{
  "beta2": 0.95,
  "lr": 0.0016,
  "precondition_frequency": 32,
  "adamw_weight_decay_other_params": 0.01
}
Rows from expert 1 of block 5, named by matrix and row number. Rows with one number belong to one neuron. Each number is 500 + 40 x the weight over its row's rms, rounded and kept within 0 to 999. All counts start at 0. Numbers have three digits each. After the name is the row's rms in percent of the matrix's.
# up: expert up (model.blocks.5.mlp.up, 16x64x256), inputs 0-255
# down: expert down (model.blocks.5.mlp.down, 16x256x64, transposed), outputs 0-255
up.24 105:456483519498529390488529423480498449492478479487547568585514490510546541512513500564530477490451564529531462387468487457490560546532519439472423463539479561542482463493505533499489499435580497516447475430522510470547443482442448500489477560510546443511524447425457581530454482473578482542565558484500489483535485502509473496446468518495469536540464549509507548537464506454511476486524484480504527537473529509455517432476541509515515496544519471569436478534467493516409549456456450475471426472502456485427448542490486509503536506505428469479475489544518537564466502434478482501540451468468489556519446556467560500512565466430580462545510494490564560530484429454461601532453503502556555513457489480480497515519528522464470475482571402531456476490499446484488471512502447
up.25 096:487473427578543461468550498490522457523442592515487495455515473549516567557525448452498502512493473381458404451526517509533519488518590568479532478466563525587517511483484524497452517459576531515446555394472476526516488487453502533523492434581501517544519541556495535568499487484491451514467457556529513475498511493523458506448555479487481477564473463533477475495489464516513532509541557506508540490481477470533441488458491494506504556498526600497542499474514584453576487500556475430542537451518576517434490434596509522485457522488546556523502427473502480499489503535452484459532488492520483482495470533476584440518496504461527465530489389521499548522583564496458495567520483508523534511455501489498455478445463548451515472414512529523401553498527538516482511450519483
up.26 089:543467514547632566461508416450484356465521461468495510530564546514499447516508466506504547550526458516537457508538506520493453503495569555497494530497527510508462525499537494512465485554480508510510539573426457532390541526504477521513522503507525498478504489454480501464562520554552546509568515454513486508562526478502506524481571505442540474505440533503498458458488467489486523547480396527530470419515490561445518430510541510471490461510536446507524537469431500580470451449594587549504497505469553440516504535590470441444505452515450527418509466537519506529574447453541451542475499506479563531432475584523476466497494497479528472480516505508494530438466623522549492469482491462518490516449497524510502505513483508463512534514562489527540517446526478507540479428493448
up.27 104:566535492457475511539547487464481491479482467504437494519536508485486512468422538465498457464564485520492488548457407456506482468529521520495414513476467445433509571530516527468522497518512548527576480542552478523574510483537513439533489469448519452482428499508532439530508525506501534527523521577492504456443532430503504504488505541547517498464535496529516501515494496463507507467509434542508524497461525513440555552573443500578478579450456471493484489477494531531581476503505482430465553500503475489514489484475521508615476476512524497392464509556444522440540430502547493523406486505479480494458556547478472557564494497528462521496534473555586514503570537539502564460507529371487488483458450500432511492456501463563449537477471647466548481526484602561480499481489510
up.28 091:515536443441499543437444522526555451552516508566533487496541551555497500373472404549448460484479499552509414502465486503518436468550552540511518482451541468481472490452454522504415494541496547510547511414464459473499473487539469496552475481522515526462495516506545512489506511585518499503531560501501508505496396473444504544472504516524517511441500511545495485522462468503555529502493461500535505513468471518446474425520524475458407538413568548459528546521476523531491514526460471460391548566496559405482490496572459515490504520407525489422498452523520461542510456539506534625492548473500466482489469500470517554456526506503501508533505487486453500370408422510521526485479514463522486541469476527522477455472527505542512568545542495541537540466478462471480510463527454
up.29 108:549496454452465494537484498481429404482435426502535492527555483520474500426409494457510490529590512515523406531493489501422512505522562456538443497491472523455515531526526487547504560495405536513500502529603547529529503501486494491530535469460517433450429513463511477566480478539485571567458475506528435513453520473485492504526490432511488536460511480483468466558509468521588483467511529511481533544488468481388522521548464440505489491500478494490490490446481489504553447501507464366444565458527527474548480558480534458542524495509534431417481544540464481499529454545538478524496508458516482475494539522443484551613505483514446499540579555526527528544566496538521508454432526437538455528511499514507483478587503475551476483469535571542546494496563545562465517500532499
down.24 100:547529492482502454447480563516479513482508577554476464493459482439498482455477519523463485508565501510544562476538592539494491412454549517505576546530525509469456471433486481506519497417480553534530535487475470482471480519521522466442475476463448550534527390511416513579535503543515450526547494488521517523519450480482516508504424483531452531468509500617502471487499491449535516557510493572478506602498534475479503516484465473509560461447559452507532481519541379508532492476470490515494507474521483503548523562545508463473492514487517484488472474487485444501526535505474507480493495580452536541510535621538506539492489479475469580497542478533492516589610504464512510507363518504535503483456547532511506465442482526514535486441488507524576567500614519505447522584512535
down.25 086:452501546555565465525555510528555547490499419478438542485457408492499503542563597475550458526453588523500514504448462513476509569507502494516522506466511568436459494519481521503517474494484454479471455568502555512477472463453465523457479519492498437527529433519506518536456476497532488522493500500463507503535433480435435501441539489497525464422469520470485509494519518589499486540509441458509484478496503520508477562559480498559527490489495520515533512483523469502533561405538468521490661459526520531466457580467463531498543436475529533492436476448506440551506575486531557425520535533491424488480499448472467465472484516473499460537468406495536490549554566541529468542536523496575512481543489501513507584555495524535489442574513464448582483528467421436568493476487475
down.26 077:588481502427430498503547627508513493510460507491452495440508438498538395493516461525467487544534491462513525482522475522467540537473484533425432512496529484431512496485542487493513463439526473492555431532496553478501495492521487465496574452465520448551617546457569480536452527504557539500528501499526405470490480467502482506513512450529497477499470545468456454527551543513419503431493521484470470497497536495519524540438511503507417395498586420576497469496492510474575526622543514461509472483492529566552566466474526470430477521556472508486477516484446634515466455445497476534462503515492538513535527545513500477471480605561525544496549512512436489526462518473547440505490489495480456500458556504496512537498502514490553538501501448531450479468526465535505470459468472
down.27 094:528504560488507476469474525526440449466502523502528532443543444514499510513479550490549497563502499494481470459460576564445511503506462488601538479519504503401507499531443517541450523494493481567417495483485486486469506402494459480523530488473421504510549494500544468464466475485480557462442454469502465478527500437577474425465510524455533508508471498647489520477543534522429499488457423485435558496500534477463506513524519485410467499500513473467496533524480438484490538472529488413588479495553539412486424502505504461562530562469550544557468481470439461478488477513408496481535510483524486476576490513524468571474502542543506487467472471484517524479524520538514441550570507432522582428622452488450458523501489565484480512513500524448548490528478508519541429572503477
down.28 102:429497537512565444528448454539490548525457426495574529522529585490456506494530460454491464467452518486506492500531380453535447529459450450553520483467558523445595516526492494486490519510546479485497460529568534542546504496515519564517471479465530454567456600458633483403479520476535547478473510469461397541451499486453483474503522494479495459557477470512492499507503482521367479529471529429524536429518443517508504529487493480541481497518540558509516487467461540424483497595497497534540428513515518481533496480516502488492490452518489539542453557465475554506528521545489554596523506441524484476501493500514485488511513525528533505511452560488590531476363469492503508556563562495547510469476455486545502467484436485514504439529539513503487508512433470482494505449484472
down.29 094:521548475459542573417514521479431465491562572533539497459564461504481477449555543533521548517558479519541559472481492517487458495519515509563521500517521386454560550571514478500535514465453544452524460600510469467526459489517508421510512538465518518497505541454485538457470463497454498453526507490486547463430425506515548444494434505572526450484494515540476518463517496540498505432502594565405509530551507449479487493517416472460512531549487520537511475516407465462496416575441524505479448483541481547482475517533495443508492487526502559435422468469471530520493488494478466552525489470536508454496455501444512568489470460479517548483502470453507473464481486573519479504495563535481506519510498553474571592540499497489531604557559518482540500527456480553506394574498518