{"num_classes": 4, "hidden_act": "gelu", "mlp_ratio": 6, "shared_expert": true, "patch_size": [8, 8], "width": 256, "positions": "learned", "learning_rate": 0.0016, "shampoo_beta": 0.95, "precondition_frequency": 32, "max_precond_dim": 1536, "batch_size": 384, "adamw_weight_decay_other_params": 0.01}
Rows from block 5 of a small class-conditioned image flow-matching model, named by matrix and row number. Rows with one number within an expert belong to one neuron, the router's apart. Each number is 500 + 40 x the weight over its row's rms, rounded and kept within 0 to 999. All counts start at 0. Numbers have three digits each. After the name is the row's rms in percent of the matrix's.
After each expert's rows are labels from the 100 images, of 14848 (inputs lightly noised), where the router gives the expert most weight on average: "top examples" is what is common among them. Only what is clearly more common there than usual is listed. The data: retinal OCT scans (Kermany 2017). In brackets: how many of the 100.
# router: router (model.blocks.5.mlp.router.weight, 16x256, trained with AdamW), inputs 0-255
# up: expert up (model.blocks.5.mlp.up, 16x64x256), inputs 0-255
# down: expert down (model.blocks.5.mlp.down, 16x256x64, transposed), outputs 0-255

# expert 1
router.1 088:505500459480466527474542538429480502500560485538471522537505514485499545481469462489498483461469489442494468495492546530498534520556478501463547502470452514471525488428499519513519457575458472488518473476444502516520449502478448552487497508503478534526503575604500436434472548523558427507553510508477509507489479471501521496513583566482493485452422452581488524477460543508550506528507464512524545465429439582505574529541464493480384496479514523511531517495530494442490474415567460467510509507476476503482563503514525594479514503551503492496576500463488465428491588540466455442522550445487530485577500484527470490461473610488471450478529385526510455495541556482481581543567458502481494413469443467539480454475443501563464563578517539552490593492532567525516454466507528
up.3 127:493510515489393500514568523528513533518514514509467481494520497510476489536441518509482465399571535587456530487476455436444461483533459501565499483462471485536510485510539506474538429540510469438512462520517495491557526481448460512520397520520524467423481473535495489445457490515487527544550541480464480554483460446499571578487452527498404589501538485507499502455513548448526463568432498464511556485487461534483561520532471505479514601541483499443492465528480546516454478508472493524438524599487419539504551589542467570573502448475587420531506528461488458418462478513491545508524536469452476537549530494494432507452528539460490511517544574529504503510492516545490552443444527497568490466391515499472518510514526511497473499501481488491554468571560595494544505511533511
down.3 113:477521488504652472522575508520534540552483463480504501536497465510475554429421494526468444520563551488528494486517559493478488555494517551568601442494593527499435487552502569493438451411522472515469488497464479500486495435487521521495466517481511453583490519489552474539516521492513504503572479503443500456487467531534491422461538555515493440499499494502490507520476465449482524437518429474463475449498509519495463503524491485472471567507486518494512515488447523484492497434510542504563580595508449540524430443514497495471483474527597518501492511501462611518498467496478551501571486520536478474513528454541460487492495519574486476456502490484525498524494547514542466517543524512455510443583418508495497524578507550508495559543445503493517418434399412455415536521431502
up.4 103:502502444455495498490505519458523448445534473498538467528532476465467413441489414493515491527454545532457519498512452512469436516535434437442609490501424429451514488485455447515510507480498391479514502503468501561509519557501468438563448457403465440486562513498549524519483480510474515511421504501514512529517576536486457460507548547525460514545501511468495477492483481544525532431471493486535530582531451529517520500537542502433503520453478487447518470531529544508513468570452545446417464516545498494503496503400560486444496493503567456489516520462469475449502460565464523442553469506477472474523503515503469494426457557479486475473494426556527466484531436542452384471536460463546522498509494530535503487593521407576497511536520467558454477426552575468473476525513498
down.4 101:518529582502522483516532478548514463417542448521533477508421565485522531463432549441513444427522532520478522469531534547408495515454489466560580497433590519481528495512477565497468538533504535508389488468514530537468505525529512536475507499617488470505531497515517476525535512505557493574514508478528447522587480498513443481482576605457488462501505460518552519456512523498530469492542491467474557475500508537550470498580514517487562525463514545483547549519529479495447453437534494533519466499529575517429482563423508470470501550533520496534491471440466481509570520554546496444499486554509498510513520534495475495439414476407507438493478475416513482509495530496481437520483551475542514460504484476488435483539518523511448481522606494510547507492402468476492522503447613
top examples: finding: normal (100)

# expert 15
router.15 097:492534445499468463543533487409486499481535520467436470487560527493538499589518438514438485552438507544441481643487431562528437436529485490555549521511501434479558569503468456515552521475473534514547480573472501480471545532534457523455519421511488532481534459427488454484458512517511545436459493472536509460477511453444478559444476499488478564470495521485501495486573495480545563459484436455506460501537539545529503481495539549550582494439500459532461484476439477548465464562512608497499439508433540519551495478492514528477410522508517526481503471536514537541520587522533456486466509469526477456451466544479481480542448483508495390508474445509517542382564443487483499539476420540536472536503484479508473520525475528489555489482498527539514549492510445511564445480490509
up.0 104:526496482468436533579509392510450551437483474537484493509554532485524491521410447488473501491523566500457421552532518491522548483549491556568508507442497474469485491442518462483486489542527466480485438525526508549538514475416446536489543469490494553454516492518479519469461480483484486526502489536528458558528474520475543538496504518473539544497469492505495491464498539508524498484468466467499538463468520502440569555523449455498430484484445455494572480526409540508472398533520513444430461450520517552527493529567497573527490464477585501441497476432492472476569498541451464547410523467465520525534480536424439529578469568447491483506521457511464488470497457563470526454499463544522468572463470454505468490515478537571515402479559550569523600458528513454498415418506451
down.0 081:528550542488472462518517454458434537505566542520467495460523451549506464513527559449489509500405476502490486462484475512496479540541451589525458431482559463495561505447499532514524509509454485460531471529468525506504531505530478446498452515481503577475484597507510508436498542538550550527493484566511554501395490531502432465479519462625518564511488576448514492527469529524534486435543533490502516489548472411455547465455489488448431540548449448533466507512333544487500503540499474542530486470553510489480500542555530450491525520538499506483507476461579508488425508548510527584496448526491548417503541514469460552540512503492535484514545573478466477534440372447480454493514476498499499548495500515494436536539504447475482499508487486535467575489460499485556486528575504
up.1 094:514485474524513440471491559533561495519492605535532610485481488511517529489532611463506476458603513415503474446557550488453512501457416532541483511540513540555511520487474473470445513574538539545496492466618558510499548483530506483509502554499509450515528486465487456491483500482467474522604516536483480566509379444478480484503451431502521464481499465541501544518516480495539508512492516481509506540462501535449468513501503502492473498509395498525510535520480481527510519495471413495483479531567518543384513460541508487509494427468513433595478495517509418507495452519504512481484476502514475491514504452506521563508510426628522524476470643488466483538530542486534546516506466550485552500457467470501517481560482526505509425431476525462481462563439490498508463469460489
down.1 103:545473480590548509504509593527586473463525493494507429540474542476541486507430476456507413429376581490481533455545551434489521475444519521506577489470471553516502504482499530531430480443511515542454532493408439489458452466514526524529537464463456530545518477455464487492515465473500414508533514464481528501522592440510476496460441609437498519439461460540493488487508476477520518547510469512566538462546493557542466481496546529578442509472471541478491520495485498466482474499454530534487540504476474490430472468409499510465501550492536501570452474472484475453581507465456484454549469495471523521531538538519514469505518530501450463505501398536483511591504562507501463494475533471554515488541475483478506525536486495501448410386482442400493504510537445474501506505480524
top examples: finding: normal (89)

# expert 8
router.8 108:510508485494556464508491495467474529561553528450515561470489528462531497468527482505478507476526491492449505518450498520588461490584462490505552465532443441503508528508548541541538535497595505498589483522592493463491502524573479530509417447463502507504492465434437505549560568544524546567436570527450555449471491481524507519484470537549472526433478545571488506459544459554518447485538510463538502486449539534564518514485552510527596543486470505592525547513560465538459509576442483441492520490463478501445460528491526545510536528520480459613438532520459535511533544467542451577499529497510482507451543485522461589529496477588509513577488475497580567453529497523506527503466492485514503408470485535507475522497497518463424525456467431426511467489479443560482512525438518
up.0 089:541483480433464416516458554486419471562443553496470495548529529513475392500512475514492464428514525486481452373538524501505528476528493474502484492481497490550459512519516497501524460509435537506489470410512448455488523441500583460555493548479536507536599538497505557468566501460533480470519536542483596492577429471565527468479569504539492417515510465490532434494522477538596544443547515446540452479501429589413530472519535499477496524521436476483431464470543527503609452479468560492475416418471462533431518460509536510455513512513497465491405493491492454493484422512498502450528469504462439510497526515503485497488461551510485515532455506564539540571550485446498521471544534490524476485534503492459515513511447500524549507463473566535473515516548524502471510495500515
down.0 101:517487491457469535512517466468439449565440483493564544499407458548506497555521478453524444501498429500473523517483489544506483476491571481511444430511432492533497566438456516501494554436520594535515478535518514496511539513405474420524516421572525434534486538471471595481459511505499498462554448531447530497463464503523536567525526508470513403573475501456468501463491539539446513434507487561529526425514553515444493492535472442481552449444532496462493529503428358474448549525489481478569406505540524501537514448546474534487509489459489497429455486527508558522486502450466495452534484510542549459512567456495488566535541460445517456497486510465481540490534523510478516480582462469409498457508514514501503487512521486508492540476496456455526480589502484474540547528475422
up.1 084:519519465491489429493559461505459481484503668453555494501453516470439468453499551505426491529478496496490455500492573498496520410485529513469579501500518418423558522424447475523500529542565533439512497489555429521456484561520450486477510583443528476512525529504517460543543480482513454508508496491462503530474491518473486511522511433512503551493490514591547517491473531514528500515475487474543514514465463459494443431550465480437502566532556459482509538503477491540495501540486445448473572550532509481592483547529550559521467485531488485615533477515499526459462547463514513527521538463551507529480401489501490525466518399602470483476535514568403497453443477518511515557444518465586482561471465489557454552541518477469485497487522507512489480503422447544469483484525511
down.1 086:485526557519444634488451482547592499465460557511462469523543530482496509497473488439527540526590575489484564536483507473515480487494479596530559554473516477471507471512520503483545464556513399553527453585511471511464514497552469537535465536591506509577513385525461472536491487500516521534479486481481485462525517488461515568486540499429490539584500452486520480550506512443612504538513468490454531426502422526479550482493518504520496497451464515509505485495507477458531484497492457496473623490540521510475503548508495491561516514506455500530510503518493434445529524506481503424557485475474526523507427580519455498485473512513478583535488467484477492473509562395461493507524487464520494538504525482473468524533403434441524462437510549602578504483522480495543501448466448
top examples: finding: choroidal neovascularization (61)

# expert 11
router.11 098:498476573515497518445528532493536562557504464513504515449470499561542508470536520507503530413511445511489541513539519499498574543478597525546507441564478497508518477518473470510491512437551490521494454503522492493474474487452535511520480451495524629541542448455544544519511493514446440504552532513540473507583479546487528459534444480464518500491418451489464489489560466580496507473523543433516530544479449445417436540510471523511571472454395479521484565491407522480568491435545520492460563453516508495515506424528519517490567502484432540609523453489555449544524495503480518433541478538541511553517488494473530472471566509521453490478459493485460524563540451503517518516578517513483471523534499498550515502460556524480584433447540529498462558554485432484521599466547554
up.0 076:534534573470479533525462458498407496515484475490411465494496494510530462493537497497490475538525446498495524577581577485548438527517536462557498516487495535470527508470466542465529484504471548484534517488512527536491530496495467441475488560534530485449545480511571547414509489546489562597543402503482455540482511474484519544546559613498493507549502440511463510466472503471482457522492474532522465549492543486463524465508430500479561540456596488493496513484442508464580416511529495518445526488436536528510477483501475519475481510442477473530466519497527506451492517521524501519543570505483512485451488433516516503547488469642427510576463500518574483557473516510485517482555529518526460533501481562493489427444377481460529396420489525575481510506445526468470538550415498
down.0 074:480493478536549506537497567518464492410481502445439467481540457524468457401442502514463452510537503564489468462553518504483490570474480468502587560500499422477469492578504508488486507408497496582476519480459509524449519533503519499467485513476480412545498501493586548541541514491451509524585473490476472449582526496495482507487535632558443465496491488604504474462510475484451548500469522502438533521494551555592478520510514542521469554513457529523501493504472574465596513511566507502498532557486467463512430541449504490559518454496543566516526478552516522509482504507472464398510480567516476529512525459440512410536435457547506431456521471490536509399510510493526508489467484473479496532574399507478465514516532536510484467458500540427547469496491503553566503497490483
up.1 101:475510542484479513537461552608470557572583544501633494507450507545538460493481522472439541476521468530478581531519507491448511492407526512513494521446478502502463526477526465513489486523449522597500493511572469549538456449467470466413531513530509524526533498484518493486467559464512520558449467457502501533524479439545464549499445439574531470470561518512484506442519545478440524409505504571474494503542480552437507507500457515472428483483543465526553524536513462481486509481561514550480565487485404525503448477518509461472469468509538554507443537494515473482469550454469475502525497480487504485482455483510438558501545499531438535485444542483579496489453596529522507423518513494492496621554506560520555581542460512496472478458448540568543537540549516447501528531422490
down.1 086:492519436529518676440397540525440525519532528497394473472520482488463498500500438594539482524532568536552513488453525547481561586509509481450501511556571481484487515529482483499507487477515482512530465487558507518576494494448545466465473477505495441556490508516408549448478535482471414474425499489471508503455502501506529452449453555507516515467460498438495513512507492530481473498533583456498458513538537415522463504530526469443496470490525457529527476502484563504493525435528528469566509442543504484532567497471497486517482472505560417431447530505455487500505491454529554555479477559523467446515564433520517508515443525548495455481493514504491500525469523535554422490582434555447475489473484487495477536589477512509505509526431467483586409474438495525503508434497510
top examples: finding: normal (88)

# expert 10
router.10 120:550491496579452577514521562508489498489431540451508520465441463474548521527496467491497560470532610469524493518537464530530501520472500489496496461492561521535483474438516490557421479527452488556468459464550534513544532519486554484408507426555483468523515464459484457531555501509494436464462456517522577454482577535468465562409578471481544436522546521501503498488440459552528515496520495467527504462515574521573501502507466502516519447494544428579495520484522470484552529519528433504483538489554498507471528541488467487417458564413561526530431520453532495510420486555458484598538509580534506463543473499453498544486508571443479488488454529550486498561468554472479467553487548476541523547487515461542483522453471530449469498533526534496466467577491479544441524416441559
up.0 075:490488511482557516527435444541506538560530521514437552451449464499569621528509532540522433467533506493467495496550553489500505498483449503527455511533493519549528437514540519530492472476503566533496445484514530466544503469538508508459544462536498509465385440477520539598484490525499455568509490456433520529543501497535549515480413510448531505557519500485422528547617507447511477528546512475464507470483536441479458435469527527552543468578469549590452482492428470473477455543483506525548507419511483513491472469568490508485469484420483511546494441530529426474529529475527478499426496525435502502489539492528541536484552498477523528496487488434434531439577485504493571494466515537372482548496446447506528505476465541488500481484477479440447418536443454434511461502492467
down.0 087:569463495495515370532438466476388565580499499477404509543472432517534390502510479480500497650482512487481434511495460445549442519532476473540469480501505435566459451529539455534501496563451510508456499514554526509474462483473530497513533474443538465556486559478453527544475478534435527471457471498535475505441528479562501488515443498558523506456512494505487498520512484456520463479509479450495470554525529459448499515485511484497418563546557457527490489507494539521555462495495511563550485505458421545542494519553482504453427493468461463458524444458534520515514437449486484525383500457501483555550520488494474549504559424521542484509485465536447494541580448479495476526443514500525484452550500498475458472517488510534486587464437557540444479457497486536516473450545461
up.1 100:493469430508535520527492498389556545511490522504515518510459447485451428412475484482443475481485495490468534520507458495546468546526543469530539455441558432500484511503462420504452478433490468469436497550454506512524495526569573488546444490551503502455486529590513475494503531608476514490493587466529474536495488593488538440465469483535517525461537530452515462454515540500425459447454493560513436517505461457487454485484509515505442440442494524464553488526458469532448520568554529469468427492438472572500490517545515476563549532509537571446498512445489582463494529512469512540525531437480482471531524505500471518488529442488610447436469437502513580457547546521529510552511461434540490528541483559516482540477470426508522471478466447511563449479476513504483452414524464
down.1 093:471440477524499521542532516514546546532474473534513479464559538526480566485373455476455491479494526470492481582474497545512486503517450478532499553548481477501532483484428518492486477484532566483531519485472500553547544543509505514519432518484450494553511479498368399484464430506489542545440487527556457474530550557510554545541606433493501545436436509496525417567570561451509444487530510507498471475483407493509489536498489513536490486548485524476544470521503500533490499510500508521432530417516473554468458577467562475524443502491468555549542519599543451474521552558540541495621510529495503545461518462568473537540549564488555517501520518484491456473477510512483462543480474565434537531451512488512512474550442497490438489487567556539467551452451443499491481510516492
top examples: finding: diabetic macular edema (90)

# expert 13
router.13 088:465475444519498494501431478487476497509568522468546535529436502509490545587528503502477528511460537497576500402506532513493500497443453388460458459560519617467511466420478440528543509506493571481516502376546498537477438481468494536430522546500493410522504464451432503442466584513514536548529485533517537468532543480513483499479489488507476527478474487485508482527502575459504473544537463560423504528487623535534490518472456474527446477521505523516523535472469461480498448550514478528587457537478471467455513555495487535457597525483471524500533504464528556494473522478475508483523543514453503480481520446599498481533594429462425536487472520506505504562441520472464488511539456537537448409528531441519494518574515561474470496485538404514484494501470455465531507501477534
up.3 092:445483517562541462519491560515458512506542426533557498561518506468487352494492540454543500513497443515439506495430475544477447479478495553537466505411494558533502571477475485454487508496542503580484481495511511521536539533498485496485476532514493346473517492568504493542546481508422528500453428470516512478464519496530494516618550535471529511514570550405512537510468490498463509457510560499504445425458553413509551499559516504488534447491531499490489493523429474532474488527509539494523540476484508503479556491478502466492532608519526500435503505549549458546428510527540454546500514490563553553490527542502560534541516559546517544525455499485497497549486475522513580493544613498546517508500445588458485475483559460510467469434498458492456458474527533462552516517452514
down.3 095:494463538481490491506444505464513478485561535449532558507494519533488446513440540484526522477451536515499502474558522481469524497453403362530494505501460437508458424498502542482441435559490447516478524522415419476503483493461469436502459575519505416465578598471388457537500531465454532473461479522492494501446511506497485474498510528542449501568533477484480544471480543583427500486420527466515472492475485478532490501530460486520481513577495571521518509472427498460430511513483527511515484479527448464438491499476546496445497525485419466452474455530470581445496461480460450539525465522544485503502451482422446587479557432491500461513492498449545456461499478524451538500563546541506513456463449573488505467502471462561492558511571432515461494526538469466450550485439472
up.4 114:443453475557504443468467571536492488574523409564496484479491487478475525557501501485503506590521457483471494528476537459510503483582482524537482483443529449506513550509534545430504527505570481468435437457475477542490537491497535526514476504534567510491536449550527525526556446514508445539526470525489491464511512488513571470520504485493375557585568511478440560505467522520549462455523536512521432499479563523414485513480505490517491544508490490454451488482464478578464495549459504510520539455530468489445520575533458507531452522613495473501548458590483537482466384518560411488512485492478500456445405475466482488551522542475500588510493445443495521485470523498539537525479552534490416500484472492493523444442530541460430477468510388471477497499478481481575507479459480
down.4 112:514439486433496479564535454448509463515474419532529517510462474462514466468418443507541470481495472544518471502541496470537456516460510551524485441480566602465475440450495472418488548447437585587481542520546429570441466499509498560509530469548464511572561449511567459480499498456532534580505516507459554508482514500469496489448482505478497498500428535518484486512436453456562491491444430431491498423529458443520526523508519533533580527407463515467474512522515557494504483420519504509462525456480519561525509510483488521564555497540564334535526481528472541464499567556464514480486506516523541523490522570524500566542501505507460467487495466471495515503536467485464470483515501531520578518546466511495549463501500511559505426488452537578550529555493509445468454510481536
top examples: finding: normal (97)

# expert 4
router.4 095:528497572533546583526441537448513490501472481462458533536475444526455553545447496471548530498497499383502460488475459547486515474444475529462486510558448557482505467514529456509544525493469556476453508486541556512498477497477548526516515453485512437459471494529439461496507512507493463516320428455533551466505517453520471480494503490536425501473565438517450445464513500431506481539518581576475518537497514532574515510521525485533542524462527456536501496505537483492480481454470539540567515460546461491504530466475551523424553472459493447474534487522496463514463493453474493589455522512457519476522533459464529423435524517476506494511501482439464507502510514490504505562460488514542523513548506434538442542536495526451448552552628409567382455491574549529499487522493511
up.3 101:476526607558537568518529548510499459535467577426493477466545507494485543461560499485535492441505447451550504537500521472518516470467508473464514465552450446605541425418488500472515466454485524485481429449464505515504544403529496472562511474532487460480517454501466489546463519499585512488462488435496486576544483507525430496548506478506517529490517515462507527476552435479502466426591489481541555445381509513477452468456423492557473501464517487454572449513514529494496440483490584517442481460553554489484476532505538485516468540505539482512517439479531477568463489480431495490458519561513397445469444488459447519479470501525552514514445428506538480463488417445485474518445532529475438505507491444452519487457478491468458511484528492432423397518484493510471488545492493
down.3 111:492561509465460550502527519471481500442539520402508498543490501495505510528503569479534526521525487445460578463466552519502506468556530499423497455482527446505511509589436522472480467522463485488562542476502539481479451410499521484487494523492493453499550494507513548561418450469598474517511526440495543423495465530544456513476536497531476487520508435511552524515578426495460434477422470486503487523433487509471528420477619522514483473470500494488561449482452503491506481518505564546579479481542535477513444526478511491480567471439483505501574375504464457589496511535552488513468491409507582459597535451489508542445489441479557523549545494475506511540483527466515502497473444565523548517522536445572522511432486460508561439496538458500519473503521553489518575483518544
up.4 129:480435559513514574517513558479524464556481569491456477500498505470529547501464481442479492445515465477511568543504552480510524496531476531424523490529483534589506581495544410399456486451474460521452467418501556520471462501471494499550515492529533451526546480497466483565517512556539497453452485509520509452461525450463512559493459540466466469459558537426559490409511441433462441477476540541581534510498466453458469481478535442447458410451504466523563451556409507473450481537538510508540488460513500548478503513496474504506565549458475474505493581438449508471491494436374506497446604541503441537519496469438467483515494592511540478517510455563520493488471470514560519524450405550514486512530480534517481472471493491471473486498536486491423441496515497488477531474498504
down.4 114:490446543499502430445532521501483504499471484510527485433501520545544483487518465547453464502510537527499481523486517532465489500470518534439536463483493410534446424543512594402550497492466493447472497486497415525463560511490458484509499467506532480506512531554470520487507498413509545511528429573584485587517466440596500429502511508481552514425476417460561456541546465488485433492569499450452476466538469552463525473484460458590506501500477502456575413412509497460414503536470519490454454458468500562560511518533492529529499488449495468523500542533531530457485513556609543518489385565518522521442489455553496520519501529548515480535452506457468517461509503560431521542475589495526525448505547550470505539523445513521512513476469481539542516491489488468460517538576490
top examples: finding: choroidal neovascularization (92)

# expert 6
router.6 092:489560485460529523495471495456503479517474594501496573528474572534483451413472535573483494438627489581472535470466468476547534435508525538539491493528495527509493577508465510522533508473538557532493441446482488522493512503497461505486545483448528527456427513469515534509501486507499551516493546535500433477485446457499548438480415453539532509492409514581446494554510487572512530496440474468529501420452528520478492520545511492573533511465478434511475479525445490503494395448528501516492629490505551530523497513530452505514478506475502495543502536501437434528545538468537516551456465486523441448543541457513514557529560486555536500495518519496489543464460571600472526492519503456506480462532505560567440542455448443534491495501538463421520527488433484490446505427403517
up.0 106:487548491484487489474518423557512563491459506498358477482482460495476536445531553469512499449479442477496499604500584487512485493590445433485497515500502449389542490505481483515479526504567538534530484556547562447451476496538519521520478485491497521471457447467551531539474446490536557531566521527513433467472531474513543503480424527565528549480482473521494489496439528546536498530500556501460490492504592525512549474478520476436422450535487526475467483506444403552551543487511488591434550528518460504484477466429535526396454531509502475558426500497507462488515553506464509500461542494536471475503449491472467525422456465583488532494533505496468462492535513525503571456474486476477499563509463492451501417447501467440502450452490550497548546531524513500398491485420520
down.0 092:461484521499584385559635519476523573497496452517457473503515597540479516410479484485462488525496515577515488457559485497530441511489448458475548492483556533556472508554485501497456515350467437471511511521419464496515480440522528518511497479504487565513486425496499493524496462466511467500548490469495512480521492495483495472545578509540418465523467527518504515491485541495477553490524523482530558512500503477433460529544497520546379542447517549439466505487470465480483486481532582583491600584460492538458483531447514518516504512533535497494471501530487511486464501500475507398481515509478491499540472501543522467486514414605454479436555463474554500452468522481529543521448537494478502486488485497503482439469502558533503473429504501442487513476371508457444532487496512
up.1 114:485513454480513500483479503477493488578460561478563587507523486470542564488490501499518480478493458520514486546492530575454484515557529414519503514479505543409489504499475524496415507461526497478505454438534515500511493545425522528526447436492503533501507365490579563521531457447529483499485503510492514475520509492489519468511442562578502561482535531458545428515511560494570470533503546492514510418493538430532496451518450507441475424476535498512501508478361443443562526480530474556412530485491472464436412481550489487448478531414467492515486505491545524490453509507451492541491516502520509524516443472490495529536481478560511419506512518579514491528428528493416501514507491479527524578490481496444402478502573498511511468560511464464463480581503453567401472514547524
down.1 105:406491593529500446554570384444581522478543482485556552512520530485518505489469479491530496591417509544485510531503508469485460466540447502584513458471524452557539492534537491451536478462504531479529481525549531454593502446457503443477542537483544550536461490472485476407504520541499479478428541475504552439489462490425484603501530543545506469517490528542509487485529476585459518419508467489559480503510518476511540524493462491576486455518496507476545483528436491541493431477527487543538560493484511515439498548556522456532467542493474580472557507451500421481471509495550475460535523524475502469459557504513517434485545450528500485518491556519466499381496555505496500579563548441526508482544528515480490432516493459561467451537525483500509523493481464525534434433522413
top examples: finding: choroidal neovascularization (62)